{
  "decoder_norm": "layernorm_no_bias",
  "decoder_norm_position": "pre",
  "decoder_tie_embeddings": true
}
Rows from block 3 of the text decoder, named by matrix and row number. Rows with one number belong to one attention dimension. Each number is 128 + 32 x the weight over its row's rms, rounded and kept within 0 to 255. All counts start at 0. Numbers have three digits each. After the name is the row's rms in percent of the matrix's.
# q: attention query (decoder.blocks.3.attn.q.weight, 256x256), inputs 0-127
# k: attention key (decoder.blocks.3.attn.k.weight, 256x256), inputs 0-127
q.195 130:084129131187166125129124126102160064168130166119125128114086061160152164130107088186112101119057077106179149127158151120117170125163147176098108191186148131143178165080209057147115087118113110143127111149115180153126082168176123054134060164104150100134099073084103106145037148098098129123087167088158178133103103088120130091097097100098089128164093129145113106113158158116152126129166
k.195 139:144105194075150163163060158120079203105096132129163109141142151054165132137130193109104163179164127105141101112102130132131120124122129108145165095063051117037096176164105152153141123151105108090153100161119146098154094161115135159104131117092140122127177143150134130135159139055130159106144113191132092148117109139142159140139106124135149129060120180109138120060135131133064076141113
q.196 142:103164136159146095100131088173131140126119105150118162017098118148160124161069117192131140153168127120171131113136140154114130160133089126071088124172162091153136127100145139155103178093159097173147094071106129130143149157102135111126107113129144128113132140104086137124092145192157166151050145100144117066113165107118145092118125155125063140102088133198072135154066133127144134097102
k.196 104:182106140222147154122134097095117164136135149127157122112086152114135113145164155061050105110144112098181146150065160120126088117109098160117116155134177140091090129088091169081096122157140126116152136114143179085156145152105093147142148120159128133126140124085068132106167068108082161105144050109115137088112139102119153162118116106049161161175126058103162124166096172154150098183182
q.197 128:096089150138186199131104143086130080152090133095121091151121086139111191057124125167090106180103078116135150094146150100128122143153113098111116153155109201091184168090144089163157061113093105133136173158109173121138098146144114123114111145099165120145110099083142107161097223097157098116139146133127190173137089114189225110118110091108099159130149124105098097090183157128160094168146
k.197 134:122162118140164109135131126109179139116051160156085071069112150082150053150108166129107136107124168063082098141122124116054139154104146144170124147159110143133081137123144161094144162147173179140152148115087150111141107148147151112133090187141141155122114136109166112141193127104161164107145124144130115090147062100148090175147121088126207046182108179113142074094124187082101117164128
q.198 101:129068129181110115165156144181197110147115123159119124124150084073128139106164101107071160138109118153092127170150186093089138141082148172148129164121168115117107136133088141151115142121115139071128116161079142130107073156072150114094214173148121148150155118109130098175083174150091109139035095110182119106135055094088118143072156124134158141133182211104156148204154136172145159166153
k.198 144:186062109209070184132190137065125104161124144162185118108088157183089157114101088113103128126124096134169155176178193081174117136140134195156115085133182123111106138139083159141087142066050132097140119115127135155164123160108097166109163122085123144102138104119110176124149072084122162106119084123125144145117107131147162156130107167132111101149147135114093140137154102130121090164173
q.199 084:072109146115162207138088101071061110128094139082170110186113137077082124106120102099130138182186098113137153144127110146147078118186101078167123150103086151103140117140116127130160109137174143122107167122172107205179202146168087187101133125109140147108152152148106118103231145118187082095162147168108156198190129108115130149156107087095128098116094058159099139175154195119123130122132
k.199 105:118144103089164166164138119187099111073092145086112205138149127064194118084120211109106111152172130166132158132125124142125146149131104132124158128087128119131166108143125117130095140117139038144091164127194176152112139103166204130092201153161137109096099145125140124128094140157144152120128102127142143077155162121089103116118169143092089140058164081174143145140107134167186149139099
q.200 081:115123112136065140191171144042180144213127115069080156170163070120079112102206137115139128110108141181087126153088109183069149155123165131131087156117100165098146132089176123107153162106101165139102120152132139135116123138167138110157111169134089123118138108127179084121151112108144120145137105144184168118088082142128132140108127107178162139063132146070158124103165129096054134159123
k.200 081:116204133081148096108107166194107166132123115193123111142132121122164096178132129145161163136134178121078077089158081119057114157067173125127147159142107138193112083079145155148151156133134099081157082150068141086148111161153182081136088138131130105176135144101154124168150143146149162147142137111085114092152058162137132128128148090114122106153137172154164081069112150092137118062118
q.201 096:129153100081119137071141092116043133113200084119164085142096161151099131131162152151119099123136085124163132149141167172182095121173124093105140091077135133104223114120182146118170093121166100147094117068249175136199173139141085151123108081128138120076142108177125121081129170099132100117138145144118124156107141130171136091173084107112112112114126116116100107066156134076145117114163
k.201 082:105088171073184122091080135176133066093113123111094181150151159062145133079094098094101146129139122110128155102120102149165100100175115102156157129111160128099160174133164095167114170183090094124141146136143118202132133159121152116153176147149171094163131137146115149108085150206126114104060098121179148185155126101122147099102137186135131149167089149128120097146151126195174143113163
q.202 072:173094157151092106173096160121135147156091117098116179140150118095115138117161093149135164112163171156104114173065100130082140120086183153139088172183091150074052073159109143131122165155123157098055102125125075095058090130079165146107148185154127146132181161089166156181154080173137136191139095129130076098100126143115126143141128094142187153122147129101176127186078157126090133199068
k.202 064:094169091175140149153136124138171147150118133120123062142188064098121070128118115109189142163117159131099140146054081144066148148124117106096096147134122154161148139094160189048143117142160131160140202127129141091097144100141148099105128140120088147143091150097185097201105178116145162147184132072126114095105077098107093133127113100134168103125160102145089153112110146086082168097096
q.203 127:130111084137120162129170131048134078178147063087126100171114132129084127103199147083125113131115121153093161202129145140145164112159171145144130114074154182144138137095121146107153115146109137134083171174179112157082145142125104111163138141159105143159124098172103101115123122131137075113159070103136104130107089128126105168137141089130160140140157150062111096147164115099099175138155
k.203 107:172011142175082117191166126066170088051101119156127066131138119132086143160143149137103190056090106115099145123149155188169145130152113107170116138134131076111112142150114132114164151140109134110132102191137131189129149145114055137110146140147100203034101081131160135082192151109147123155127189105180136141120173148123121119080097131135130126127135170089142119109144096158115097188128
q.204 090:102127059194093143203150159085143150216142073050147090152118086121078163071207133074095118126132125188096138200116155183094152135148168135135132141120134151136153144090156138112162093141110138123068141154156156149099134111172149115143129144120083156144130164141124128135137119117113143110127086117158157121115126117108168161125135103127131147119178116088123131165107142096112137202151
k.204 080:140149112109130094160110187097110122134102127121093107134138110135127189159152130160136163082096116073092077123120144156129105136108092120135106155135039122128163088114146127126175148111104137101117092169094114119125157142143096084105116140136166153118126096149155132132144153137191076119134139121169109112169086155120097113089103088180144132126095138101103108094118141087098200134138
q.205 080:129159124086158143070120106165173075091143142095117090141100112100124134111116145109102102142098125126144165129175150150126126104161123112129205066119165197129138146142159071110124046112077139160091166149182153150120180095138152130162121095127129066151118100177118109115076109080081089078156095115103114144087100095169110128161091083074114127135134140102150090118203106123144127143148
k.205 066:153081128105112126135123123126121063142160146179143139118077152171105101150137091111153133078128078154126116103166140197213083108154157117177136090120152132102160163156137109159152112091090194103156161125126089178161145091167083174130159076154116140049099066135091119059109128140130143098111105164178158174112134169127105124157115144126144124155158152130097112102187076140154121156104
q.206 074:157073118134134167151124103150046160088101120132161145108113106133156077141130105201185136118195137159123109055113126120173149117085120093105109129132109121084162137183118118120118148095171179170131077129103149098128123136104137176058069149067123105080120114098198142160144173119133109142150192188151106105117142163145171122096170132166085118118122150160097148056090151151121065143127
k.206 068:151218097131205109119111118143135153178160129105110092115101113080133083108102057150155125242127149091156105133104096087118127149084123154137111164116129111167124068118163148144099130113144110112165150044121131047129103147094140082144135127127157061200201164150071111183094109120090079144131117111121128110125101120122143172178178163108116179152080150105128106134099134111110136095166
q.207 070:134153112147095159080117135123081147171174132100177142144082105124077133090123116086105140156121121132133094197143106133137093117152133119119132152115082178154130129122086149138151097170093177110076151115138105117089165107114050107094144148158116093150160116177121137180182102168100167106150092137061177131126088118130143182127071067164220118149113081133178087109109099100097166140099
k.207 060:142080161154167086164109170149155125122141121164141113137136137164123200161119173039116125113140074146090141107111153107114131151140118109110196097135136163087147116168136093181110101192123131102140184162145157132118113084127103132127143184130051154151073064137163156141154172145132114149081173152183103179125172143105150090101118090157118135125137113078156159097134107114090193102122
q.208 117:178130180094143110110125125184097156063128162200138172058142143136166123161083125181165140119163144113147111046119136110151111134102085091099135133135112088125107117160114121147130192104162145137181080113076131110156118133138145151127121128104157109099128154104150151096142072138136115162146191146110099131133187147141132054129129159106074106127096102173157139102093116152132118044084
k.208 093:080223083117149139100133141153136162150181106079124139113101141113130117090118122115175059209124140147180130146131085093096147088113175123109143145113151130129110117115149174124091117131128098108173136071101137073132097128095173096164121094133173080207165170121098134196080090121061130121131095139074137114100074064163159137147158125073138146136097112174156159129143134105110105085139
q.209 073:139133135127127212130121139122190107155114144097152109178071112079059126082163147134125127096125091079081149209120088132165145116128136110141116101099169206116119140103122142122129115138074181163109152103111131128068199122148071097119091150109095095182126093160120106173168110109129105093175074122082177146089089136163146090157102083148162145206137128107144133141192103125165138197156
k.209 069:121121155038212107138149142138133069124106167119142158107169129127177095137112113109098174065159169116107117088172135108123100125101147116156149083116104184145135118138148077168117144134133134069158191222106118146123108111181144182205143195145142163122040096113117152067094151129155148136123112139202131143150131093092089115127153176140133169098127186122112098097149150127160142140086
q.210 055:109168167082153129088084162163105123083112122144130131086103126135108157154075082153079147154100098068114131062125118134113090052122114081092156087135120092110131126071127128118087105180096088144120100103107090106086124152131155146176149099130138091128139102139127080153176130104089120143143162062102121129051135135179128117172078128181197122122041150156142139061080111110091132095103
k.210 057:130168081130142110105174181132108164234185116091149200061143123160127075122066089131164086113180134186133142096117154136083143099137131194102152127143147175200170169067147094146068113122140131146164180083091163092120129118177115125165120147108140158081085122167111163180114156134090167097083104144080142140125142111133050139145164160074064129151184109119149137142110121151116121080068
q.211 104:135165159076135069079082132239166138108124197162134121091175179117194146174069077156112143111114125110127144092133113137133057117091095118112181100131156085175105122150141096116089126177127150121184135117130119105149139134154136129143142111128168119119113118110121107140124087107120137085111174097146121119129174089128127120106103172146105135116131160173175142114127145157187131079118
k.211 079:048221089092185133099140173193105127178155109076112153098122141163141082099133128090197087145151132133102099119129106130082134124118126158116145131111137173156178141139162145104097108136162129182134147089130113068085126080156165125149152084103158084158125163118158109120066126160084121100124137151126137136112132121095079108184120093118082124165129080143103135104087126107153174056070
q.212 095:122128083168127128164118142137183109176153116096134084196145108107051118078166147071075112147107123116095122197139118144142126120148161161182137101140144175100130127121132146124134095105087166143053215137151125117064170136106096079174151159149137118150144120172141106148138132141109140089143049113124158115078062084129143159125091103145177166133132152057135087154158103114096136202145
k.212 079:112028146093151108156127137100136087071078122148100157155136096118104127146173163107142149046108121137093144075197113198134116158118154159168152097106108146113173164126130086154143126161112134170128166174145114177116145093182123152089177140161071178044018098151149113070100164129121160112105177138189122140133139166131077115056146147130123118095127133126124127134124099142150102155092
q.213 075:176141182064148139142136130182066117110102173113176134088080142110182129157120079163120132151160127084146138121122118091137093074135092085112137119135157110138152108214094119164136112130179126144170087117154146130122134147175114155109117106056157079068139108130113126122151111099139115126114188120103093160105165116149171121146142167084095126075140121137115146090121120119132066150111
k.213 074:066167102133184119096125153157182133162129128094111124103110124157091104096081073129172078184103186113125121119097092105134120076130133141153150176187136115094133121142169157142085103161120155111186163089101094097124108150105132108123103104103184106193122123115117095193105136169105120123086133099114148152138074091138080182153162140085135127227116120138123086169148177099099126076163
q.214 070:185139145157039131134103188143215103095168137100129139138135104111100114119081085121063122097137165084103090161132072099100086137044101119121098097146141117128077115145115106130105124174075178117065150121101089166069157162143096141108180133167144172177130137094114128199140065119132167130132109079103136120081115094112139137111046094131183176147130116102134102191119095154144121148093
k.214 077:094154132059197146162154161197149125134100161076093146177148075100166104082102160085152128117165144153061174101108110113070152142157156145104130123103037173160163070131119102133103099220175110143115161160131127153061133062244176140111185156082133136097044148110186110144113143131108151108154176173129124115131152105109085092122173120126123100112175085136130161084140141132144147147078
q.215 062:071097087127141223129144109068121126160119108101158083149105120092074172080184178087133071161152139151128160202138166153139149120148153145118128129090112150107187140103167138099168070092112155105107176083156141094148165092114121113142061131086141133148115138146138101134078192151121081126162100196168160094116073137200143137129170138121150157135156129075123126155170118096156120143193
k.215 062:137087177154083142142143099111108117133145090136115091182122143129124118175138136109095157092102112132205121086153180152148122100127131156158167134122173096051124121104107113133145163136060136076157147136124182149131108157112072096126152078172135122124119082159152152095116113139160103159122114175193149085177159187135110151136073129181126149103122200119132110160156120151119129111191
q.216 080:104185166090140174076091117117123151117089168139170114165091151109135152110105145115132051177132122119148158144125113140201111062174143095127133114146077147086168168101182100162126098111120195184137136110143170135125132093154120093120076095077113031132166109206160114124116192154092137099143145168100154126088105155202158055109107098105122135124080092115166099088168129081146098127145
k.216 068:124143120106147089040126114152107123170173140172125160071095120142177076129114083089082112146130162125130133093100140115123097093118164111134165097136174123074133112111149108120091144137119130115170131127111146095177092054150183140165149139175148117118105077118064170077072153125126169107129050121135104138136084132114110185140115184158104121136135208115123057137172154132170113103166
q.217 073:085103176131170112125150163132051116130101088130103127169123112143116183150149125109143172132175159123109119088100119133094083106122092155161096090091117073154093091110047135121128142214089076043137100096113074128129095125149143100088173152136111174121100137120081116107177114113113151111153157149182115142192167103102087120117156154152148121140166133146099105148082170115142098120122
k.217 076:161121127176099122153162187143109158089162113131170087111134156175129193178133161095131088080118116198119117142123183100119160118077138126087119127183108106113115097154096190125111102082084092093114118096132130101138088138122143082130129133129120118178135107189132149197153119173074085136161067128128101114074184135110125061113138104117103098192171056145144116096144112113138162096184
q.218 067:094124075123158180116141129107111144149153114072150088152106153148104149067164202121136095170136137135107147156136149160165168122156138101121120097098159185141161135122168097068140113052149162124126166115218129125111137133121093117196105115160078109129103125207123156111096165100137108054109051158126097138095087111172124129134134163146146178115151160039133113110222116092087131156150
k.218 061:195033140184066096149166092104175068089133080164116114151121129184059121136131117185145145050091099104142107129146141210168149104184112087149156144145154103079175148141175080140146133131045147120123117133125093167175155119067068099123091140154099156062136067145133116098122180141155139150135156124166162170096179173109114146193079131163123135108098143139167093112121091101127155137129
q.219 062:115091140053121095112153101193147159048097198141093108112183137115186161169140106168146114111108156188147125043093142102095153176120123136150146173154156064113059135148092131123121154095125108113156133112119158108145093131107177177165140165138124089148122125092130122128131092097141141124129149095155116140142131140108102148098178102130078116103142119159095126157067154157106108134128
k.219 055:087172072098132109094119098132070178182159130094139113122127153116163127071110172112153084209122101126111118178112114134103102162149094152051149175137165067145191074127111166126091139138155122153145129078122168084130091152190143141105156157095115068129108144119140114146073147141126136145168135131111150149066144095142150150129097118122091079106128106163121186080126094088134174072152