config = dict(
    tokenizer='word',
    encoder_kernel_size=25,
    decoder_tie_embeddings=True,
    beta1=0.85,
)
Rows from block 2 of the text decoder, named by matrix and row number. Rows with one number belong to one neuron. Each number is 500 + 50 x the weight over its row's rms, rounded and kept within 0 to 999. All counts start at 0. Numbers have three digits each. After the name is the row's rms in percent of the matrix's.
# fc1: MLP up (decoder.blocks.2.mlp.fc1.weight, 1024x256), inputs 86-171
# fc2: MLP down (decoder.blocks.2.mlp.fc2.weight, 256x1024, transposed), outputs 86-171
fc1.2 094:422504486530429425565430493546527518578447454584461560476460494466492499548449448467499455433473550439473554468469421525524496511592489524485492478503495669565547452468526513473506485475548336492536479502447492518510439501490568513430549469498584528518593484
fc1.3 080:530503462523428514418501462572424504481504495540457464504487485473502464595492562469475429412534488539516538502535473539586554502527496436455501436510540543495378538502489498479447488484460546496529542406554579434452460494456458476476486586450615524494415504
fc1.4 113:446588387480482481448458516463507572580506367479549502564433516541520465470535550446482444372506542470497469477493361549493403450497604446483521557588471543441548494532535468577510451522512497517529504446506498409487466417542480438412526488545433541508481599
fc1.5 129:488542660447527498518522447495546462615443571536560510492616526461530431472583527492514420460513549474505496452490496498485487474422501499461431478437434500590416492406423525525486569512470433494500518486537563573539504541503576596585460527465546509464605462
fc1.6 115:480490475475537449523470462483539541504585488554510416499416501513562534514518559493538546523537524378536393439450419501430527541573496397453528467477453479405500404550470519534465495554545469534444416505554470512536438441439374529498469434521495514452509566
fc1.7 084:587532572576602521477595559577500518558541432469441531461430513385510651522390437502431499468547510470542522548518593467491507479517434471499576506476462518494529472507428451538426417476527507556467586545570488499533453645492519546472534510590523469478470530
fc1.8 069:522429570347537512529498508427460482552536561500433501546487551534505585487527453452486542612502366561435529536497510444500488560489510486548471504438368483508515404544449496504521423454486518525493484502469466482505509605495414534521495459585555459439480437
fc1.9 121:489461458448490416520583576483520459432468515516425518517540526528375479528598560533481547516494619486528445513550507522534528464443514488513507485475486477540442477465530458530451411587490499473532546534528542549465528555505484517467567532547557521441480542
fc1.10 076:546411436500513473443529489517488463487552490466465488461512448537434481526586477460572445402488467478421487508496496454514548552497476546562562527528461415550416353573448523438556483481578564434479440425523516540469513480484512468431462608463449628623486499
fc1.11 097:483520588497517515477468445478503521620443487555541524561457520503484541435487436448524471443567475426518436531446495511416502508507475523453469531608488520494522488482482565531504429397508493588456442444513470519493426385467500393508596459446604380434437475
fc1.12 088:538555504417513463556444476511543535550511547466552482487563521510545537512497502491567459515509504439452496480505424429413433475515569472625545403522642486527471513574543429413516517459427532496418548515541525465477463477418517543452533552434409490431586545
fc1.13 092:511531544480422509516532485462491490507616509449515562521480459551473506564582478555533512466499502457531490579530492521563488420586597548540539521520547453524536478502605507540570529382504490605487552499540484526455431511458575525498490571497446522560503462
fc1.14 089:526479526526491459397473507471501476455572450431524476503451564482439442472428492516508495479408449581503528459539515547533567458468454552524497523479466527538591486535464411469480533586548505493404554474487516577437575526520495478435445490579498580505450490
fc1.15 095:488451454575517436395493478510506549493505485482478444523553405506570472480428545486489563525512495477479546504525568514585419570514602473462532601444431611512488550516496438474525400531556495562520505411565475415422482520573488460449469430564556523534486480
fc1.16 092:522478557554550501542445566452411510489568469488543442527465470589574532538505546538496514467474456490471532507558394517496497510552521535611531486491433520540473521434525483498525558553642552566435525539438464505445568508419505511495496584488463547524433588
fc1.17 091:420439467594539566415482524507567518439459473478536489478571529436484490417475543528485469490523472481624429544490498557446432481517577603464486459510487473500525489499576500502536572547473464406489548539566505476573433562584532511419494520485471539448551492
fc1.18 087:475464463470552499413502517547435461378517456415448594429452509497475592459457520504504489484496459524563602521564509501544518495514424557497514468546528488419458493464517548559535379631476449532488452588482531434491526568521493513584484463509444403501543485
fc1.19 080:521561530465430450544495554501429534477435439568552621525533451482435508475489571474403625522660488426509497541428533539471532472469541464473501488489580508695514462463533515449522464533581453555542455475589534526527515499573526543580588504549482487599527505
fc1.20 125:510461441445500470515508429576463565564484412541614485561455500536473467482507475480490528522492424446476562554518526527517500506553496526417544533467411593462490425506455533528562407471457477534474402476557415562558463529504476460510446468504456486469599493
fc1.21 094:458486524473538472460505473511527592555507474522536551503416417495507560456493545447442450497571443470448563506493455527510498433610547482499441472547480548580480556464502496502515491436544526493446544559563538518530488495529522598518526601445515446480407518
fc1.22 093:463503448533485511494559499593498433512473424544626432483555452501491467488552586528505514497509467519450477530428436533536466539519474464489517562519373519577511462548432482553530491487492439529476454368521515563541457647519477472516470526512567508633494550
fc1.23 088:554544533641436489515523455502508497518413579531563516550497605479510461462532452424468508486510573452436422500461436448393547578521370524455491533547537529461553481539548583533543558524453480492450406520561489465508488465468473446519468464448415552384536559
fc1.24 079:459448483500404498481484597538424530475427422479432417506450406592539512442444513472517567435533544461477534529493443455550539513401538462487515549512531473552508464576406475504476456534527460495519546478527416459430429460424482518342462507554503510525549501
fc1.25 089:442548451472611379579601540431477415455454513534482520479412617529520503459518493471446542494528499463443502544481495505476431532516450497517537552601453496496549463498413524470525488437537500574467457523519455516456489421481526406484522429450443467492386530
fc1.26 093:464442494631525514479529535547436581467483512474566548486468612380397434513448506497459470484526472491517417519526480571446445601475450612461523624501445538521555417554514551498555567540531452499487491503655497483546486430490456418463523484508500466517444305
fc1.27 102:510564520452510393574500566532614544414478507462576481484494409587494502430486565623524466481472533498451483464546463496460559503500581568593511565445509527529491513464472464578492516395523505474413554404437511486507465473527527478426456542485494589619518481
fc1.28 105:481432497530429540526499535540528556475471475510475609548492493440410483486575557438496469527488416573548422494415442514544402538451499524473524470536454493474601451550480486477623448523544504488463513470614470520518502514492584478456526474524503485409583514
fc1.29 081:514573416553497362579514526475455546495528452507552614585489495487469500499484479471458474517592536394536439464595506559476520493449504447473483513536525605578480484510536558475504486404494483407531589525445542547474487576527548461496470478544598514542589471
fc1.30 107:395485445548563529519636502442528561508551519569498538529524464574455466516583613512501546542515485521499542599437494505478573518473567460502548538441464565451446439597500534579500418503446463444557466515629484474513490451455470520516563473521442555492586457
fc1.31 113:439430486496541527497458535506539571510614632427481547565529492572454470486523594535533475487487465576497590538657427517535489528494464484473524520504539546533486462498447474565495579522463534447479501614645422540508478482359496455475466524442513536506463445
fc1.32 080:515490488458474510489510507453596517583519510562533472521529437504494541459499538461528498500478435374503515424417482401527488593478582557534470533551508467438440465580453510551455533431384445413547513453579504367509523398506453445531503497497617416476525473
fc1.33 082:472550455390433485509530535487495562557565479444522442523529435435481481444584544442457497570534513592520489453431433482399571516494502417492531468518523535493452489519495485595439456556506442511558534477527485405448467458490393414534448476610497498507444493
fc1.34 079:479514586528531530532546451526571510610515534511524462489444461438516555515481567542528470382501562427481568590475491507511517459483529421419480519544564463490427517503409555493530451557518546507520547512460471492516486515522551439546464477493438579476491490
fc1.35 080:492472418459419572460410411555493525516523531471461429495406485524579524464447493413454478569513522615499606499451381556526520455534544574436507500442549397516570504392436557491488543439522582517527508482509454545533417554554483575517455475446379485500503404
fc1.36 094:576609450498494532477553424585606528522522546522472519523494443495447458489617538538599513533449456427487547497497351462478557512453549495504490459563495644497554532565472449569573514604524582525461470548532405564481436468539498478420472493477436492516523522
fc1.37 091:474443475597551494523415461517394528537440526544535490500527454521551487434443575451466462576527471540467516478464389529489457569435505546445446541502471605527503471589482491465477540472509539508469438500408478436508529523512495464407542496474590579472559451
fc2.2 105:464455463458387611492517503508503493532523433544434446538493519567423574442472546662499531553522496492522464519473547480482494382568550480482491564452499392444532406471445508468465583500543516476477517464517497507459524494543484505595569450514475478540449545
fc2.3 079:384469451508461610592403560464580535476508453525610580482433363496556591516534564541544506522474449432563530472546564533500536466504432484511506502566453415503502491394423535477534575478490413538513579468490466459471526449413562536509493538512572493510616544
fc2.4 103:490530530405477501434539500535494491462430576534477497517532590473481516509459395509503483401578521550464486524481478376456512425393494527526498487445466369485511564425586428463568495493473483468497529582459410559527495499505513571434570587498522472551440554
fc2.5 124:526517605511537541536547506516477469502453481423558499513534480597488497528489487560410470557480536524515505565521558530451491451525530540431538455442432490519432517486380504490563584456484453501561549536469531556441483560465504590554468538467576614533579485
fc2.6 104:550413423472460485578555487467531444524589412524595503521504403455564526500643496495424499467473483538571535435530517497461465439509498488612448456523498573464470539552532419410486651480490489439512483510434504505528459500515454510423498597495497595498487462
fc2.7 084:512442476550484516472476548493459487476497620477434424475462526408496501434484404405454551494550417436533420420477544500472523482582559487529517445443504489544426473451512436459470451568470508538441365490526539569538566624466519489607528538427582424527513421
fc2.8 086:520477530500548458482562500551576587468429457475555471506436453451484502526483531506505492422633467400424494479490557541520567511536529446476492531450484528543512529468417428501603498450590414553478517452451526580555575511529464504457560530487435524534477480
fc2.9 091:576423541524546513516524483396518507467468445491481527609496472547460444423446487571566548468444510450547527480507492482507487449586472509566515472454442504426539514457449510537566523514397508442504556449362472405506538569571473465508564506429543485467503554
fc2.10 083:541549526461453473498538523488538501540480572459503439441463500515538507451541498458566467487433443495569543490495492484475531542458553582524453507471455483511517472566523462495452520557505503487495477488454399563532476495472507474575548592547596489437463600
fc2.11 123:447457527495354559530548524426508450462508441457528535517479479481484521502463502529494499460475477550527525530503539494529477432436528580574486508520532413456602459497563518483459506572474442415505484512401413547519545488564527637526531404498429590535442556
fc2.12 089:398525507503501451494510433477487519488459506503486491538526575488514504536540509485481559490569540528428449550384435465608566529567525547491521467446592554585461518559509485488485469480426373446415510465548429478503498420348489529492540543498524509489570521
fc2.13 092:549493581500433519486465483483411465444448474529464496627457520466499592440455568486531437566571507473532490535568555518469518465470512438449473475510509455493507390540461542634497549549504541533513545570508448545491569545459600453520498439646555517522470469
fc2.14 085:587487540478494521468448424522476445466460503466429441493520534516498460489490508541485507516481481384484445499520502512527592468475579485498398459500493512478543480436516497533507480496550541439409484436590533570511566495489522441443513530571563429488494459
fc2.15 127:549474490492561570463434433426567450448554488476520443474596390504586552485533533582497538462501549512504511429487487431543608483479536468482531572593480541594590523454507388446566512484518555474440477481496561504467575496505512433414554502481498543530561537
fc2.16 099:561489470515451414503521496486560470541479386550414567461581510467522523514458631508549507517492483546486508579463518515519504484538504500461559518522539533551444450516443446581501463583494526531546439542569524545442549501438479424535533431554472474399528416
fc2.17 105:429504546531507402470427473575525463584515478490509520557488464533535474489585497524514504559533551477415540486528494489530482504561468543433504525513398510547486471462461492508550452565621458500443504522501450521495463435530503425544526394471494414417382481
fc2.18 077:520543527486542583548501435578462502462483506384485422453521548510566524474535407484557527503435544539548470528462530545496499538515504548506452436456516434593442481507578543590481421475540508564535460562482597483515476474467594485400548518468494527475571449
fc2.19 083:564562464512532449530515563523514409495432596475444470493491471576498436552534471467561503530528512501411500491579557447477522522489408478537454532525483457566544481542498550539474469400498528562526481354467443594485510563500565554507500572469582505472532502
fc2.20 117:443402516407439459445555509473539465502567532537590489538549396536536490607584582626538440491494576456587433590440477474531478482506566515504484489527510540420554555565515450418440428553457427420555503500460432564583573488461511618454467559564430501503491621
fc2.21 096:476438602556540529557469489459434580472557425537466507483490549515537439577560509510425474492486482533556498557484477521530398489558509532545490484485478496520582503515415466593498433571524508475454532448507431534535547635375487497499555584540537524485506521
fc2.22 095:508521560450540531594471510561451493561566535553486477519479514576528517509435433483542479516490508463507412452527507567529493500532410465486412422589554585497527416505583576515520439466569523571520428548454509573464536503500479481563561575493527526459507529
fc2.23 096:486415422516407542519490536476455542518570545528543470501483488618567453528498461437504484500508520456547497456481479553473429408463394569505436450575487478603480554547505419454536556533456467417540496509445478518411502521507483532553474491508437540491462472
fc2.24 090:606564476535460499475492441444482519543522506405533464592586548551555443427501495487443452567541564526440448488502471559492565461564515458461563535529452508443540493445546560566563433524508545550443432461513552398453552418520460382422435537487488566501523471
fc2.25 095:529464530499533452529381482570570410425504562518432573452519508509565544502394520545441544503510503480498454490506484477530554443586507416540489402420523493479427578495426547495574508543528455512496515535547553497441619457625501380495540541451468486460472538
fc2.26 095:464428503567484462449468464543542548507518413501513543469451492393576518531560419392479517533495461484428468575518542454500469437414494557479483526507461468423423543497505484499481594424480464444419456503449381474524496456487537530460514483523523523527489469
fc2.27 098:527497420502481487534584533511562509544442490463493512520436592578465531493520605465518500540582496448438405532432465545540529558511461461592566510466508551535502474591482608507428376567500491516578524523514482537546525581444519418462531531502493515465422468
fc2.28 096:577476464534437395627432501567517519497500472486490540476519476454466493512517389532513509414473518530554497388515521522438414523481465587453449514511496399405467550507457595504432492502520560533451456465551519495507484494503465565591475456516506544544445468
fc2.29 084:539515473438551423533497456490407540527459574583499524579529586503528467411416508459519452393599424472454566432500468483426451489460524455422452524564552431489453422618540492542512555442549491570511547458522509531481529571494478550587508393545530412551478522
fc2.30 121:542403545430500416414532495463489549512464495579553543531558394474499555648519410499526480473503548479495476542513531524470461460418535463427511523485459471492535486557481559426452497472461426406466438464476507462545454478542497603463620556491464414485534491
fc2.31 115:546586506573464499520597495448566482542419498470467456464459538476567574455471460470464460470444572481487507457501499435530587522434489505534528516610543456478538501579559518568449545508504481502513545514385501554535552496574497496516454504499508485567566529
fc2.32 082:500465438463524459505479430506514489448545470539494524509566517526434512454474548465477512588589463430454484521532482562437516478470534427456582567508498500430524517513384435447484489526458428529481471518506430527523467512536405437481515553544461489515470612
fc2.33 085:463414537461503454572498494514525485440485557470412548505485378435560510558607557452394407575587499435516478487478601507457451615426559493505582410488453529472472405477484551442443511521448459520486563551545491469550496510478427443510515520491504515532521461
fc2.34 089:544472539453463507502511525508467445531546522434512464451522576520443490456538429535436486527526532546468482418545429579488432535406539487602404487518421463613534564438436534488425459589507513477494508456606557550493458488462477502454454614571539556490500466
fc2.35 081:421572481558479470541530507480543512532428492479455446513444505473525531597477511498557539457539391513568567522470459504510472490530517511420464613503481498524509513526503526544455440446573444525519522500444588417495498550470524509539584511436517571442532520
fc2.36 109:424519492435453490565482517560359571492578551459604543502427472396483546513480461582496553574489503501446518563514585515529469490568637565440535465368501471499523435474468547589410482481468414480549486533524547480524491544460588471586460434526537501441585492
fc2.37 103:509456526553419434500505423411532374565515509459500544473558502568495558500566458458505538560424514490479495556486511502567519514459416510520455585548517499410466549503568465345561549461518471483492538601499520577500611476414526523466556498532512536530467591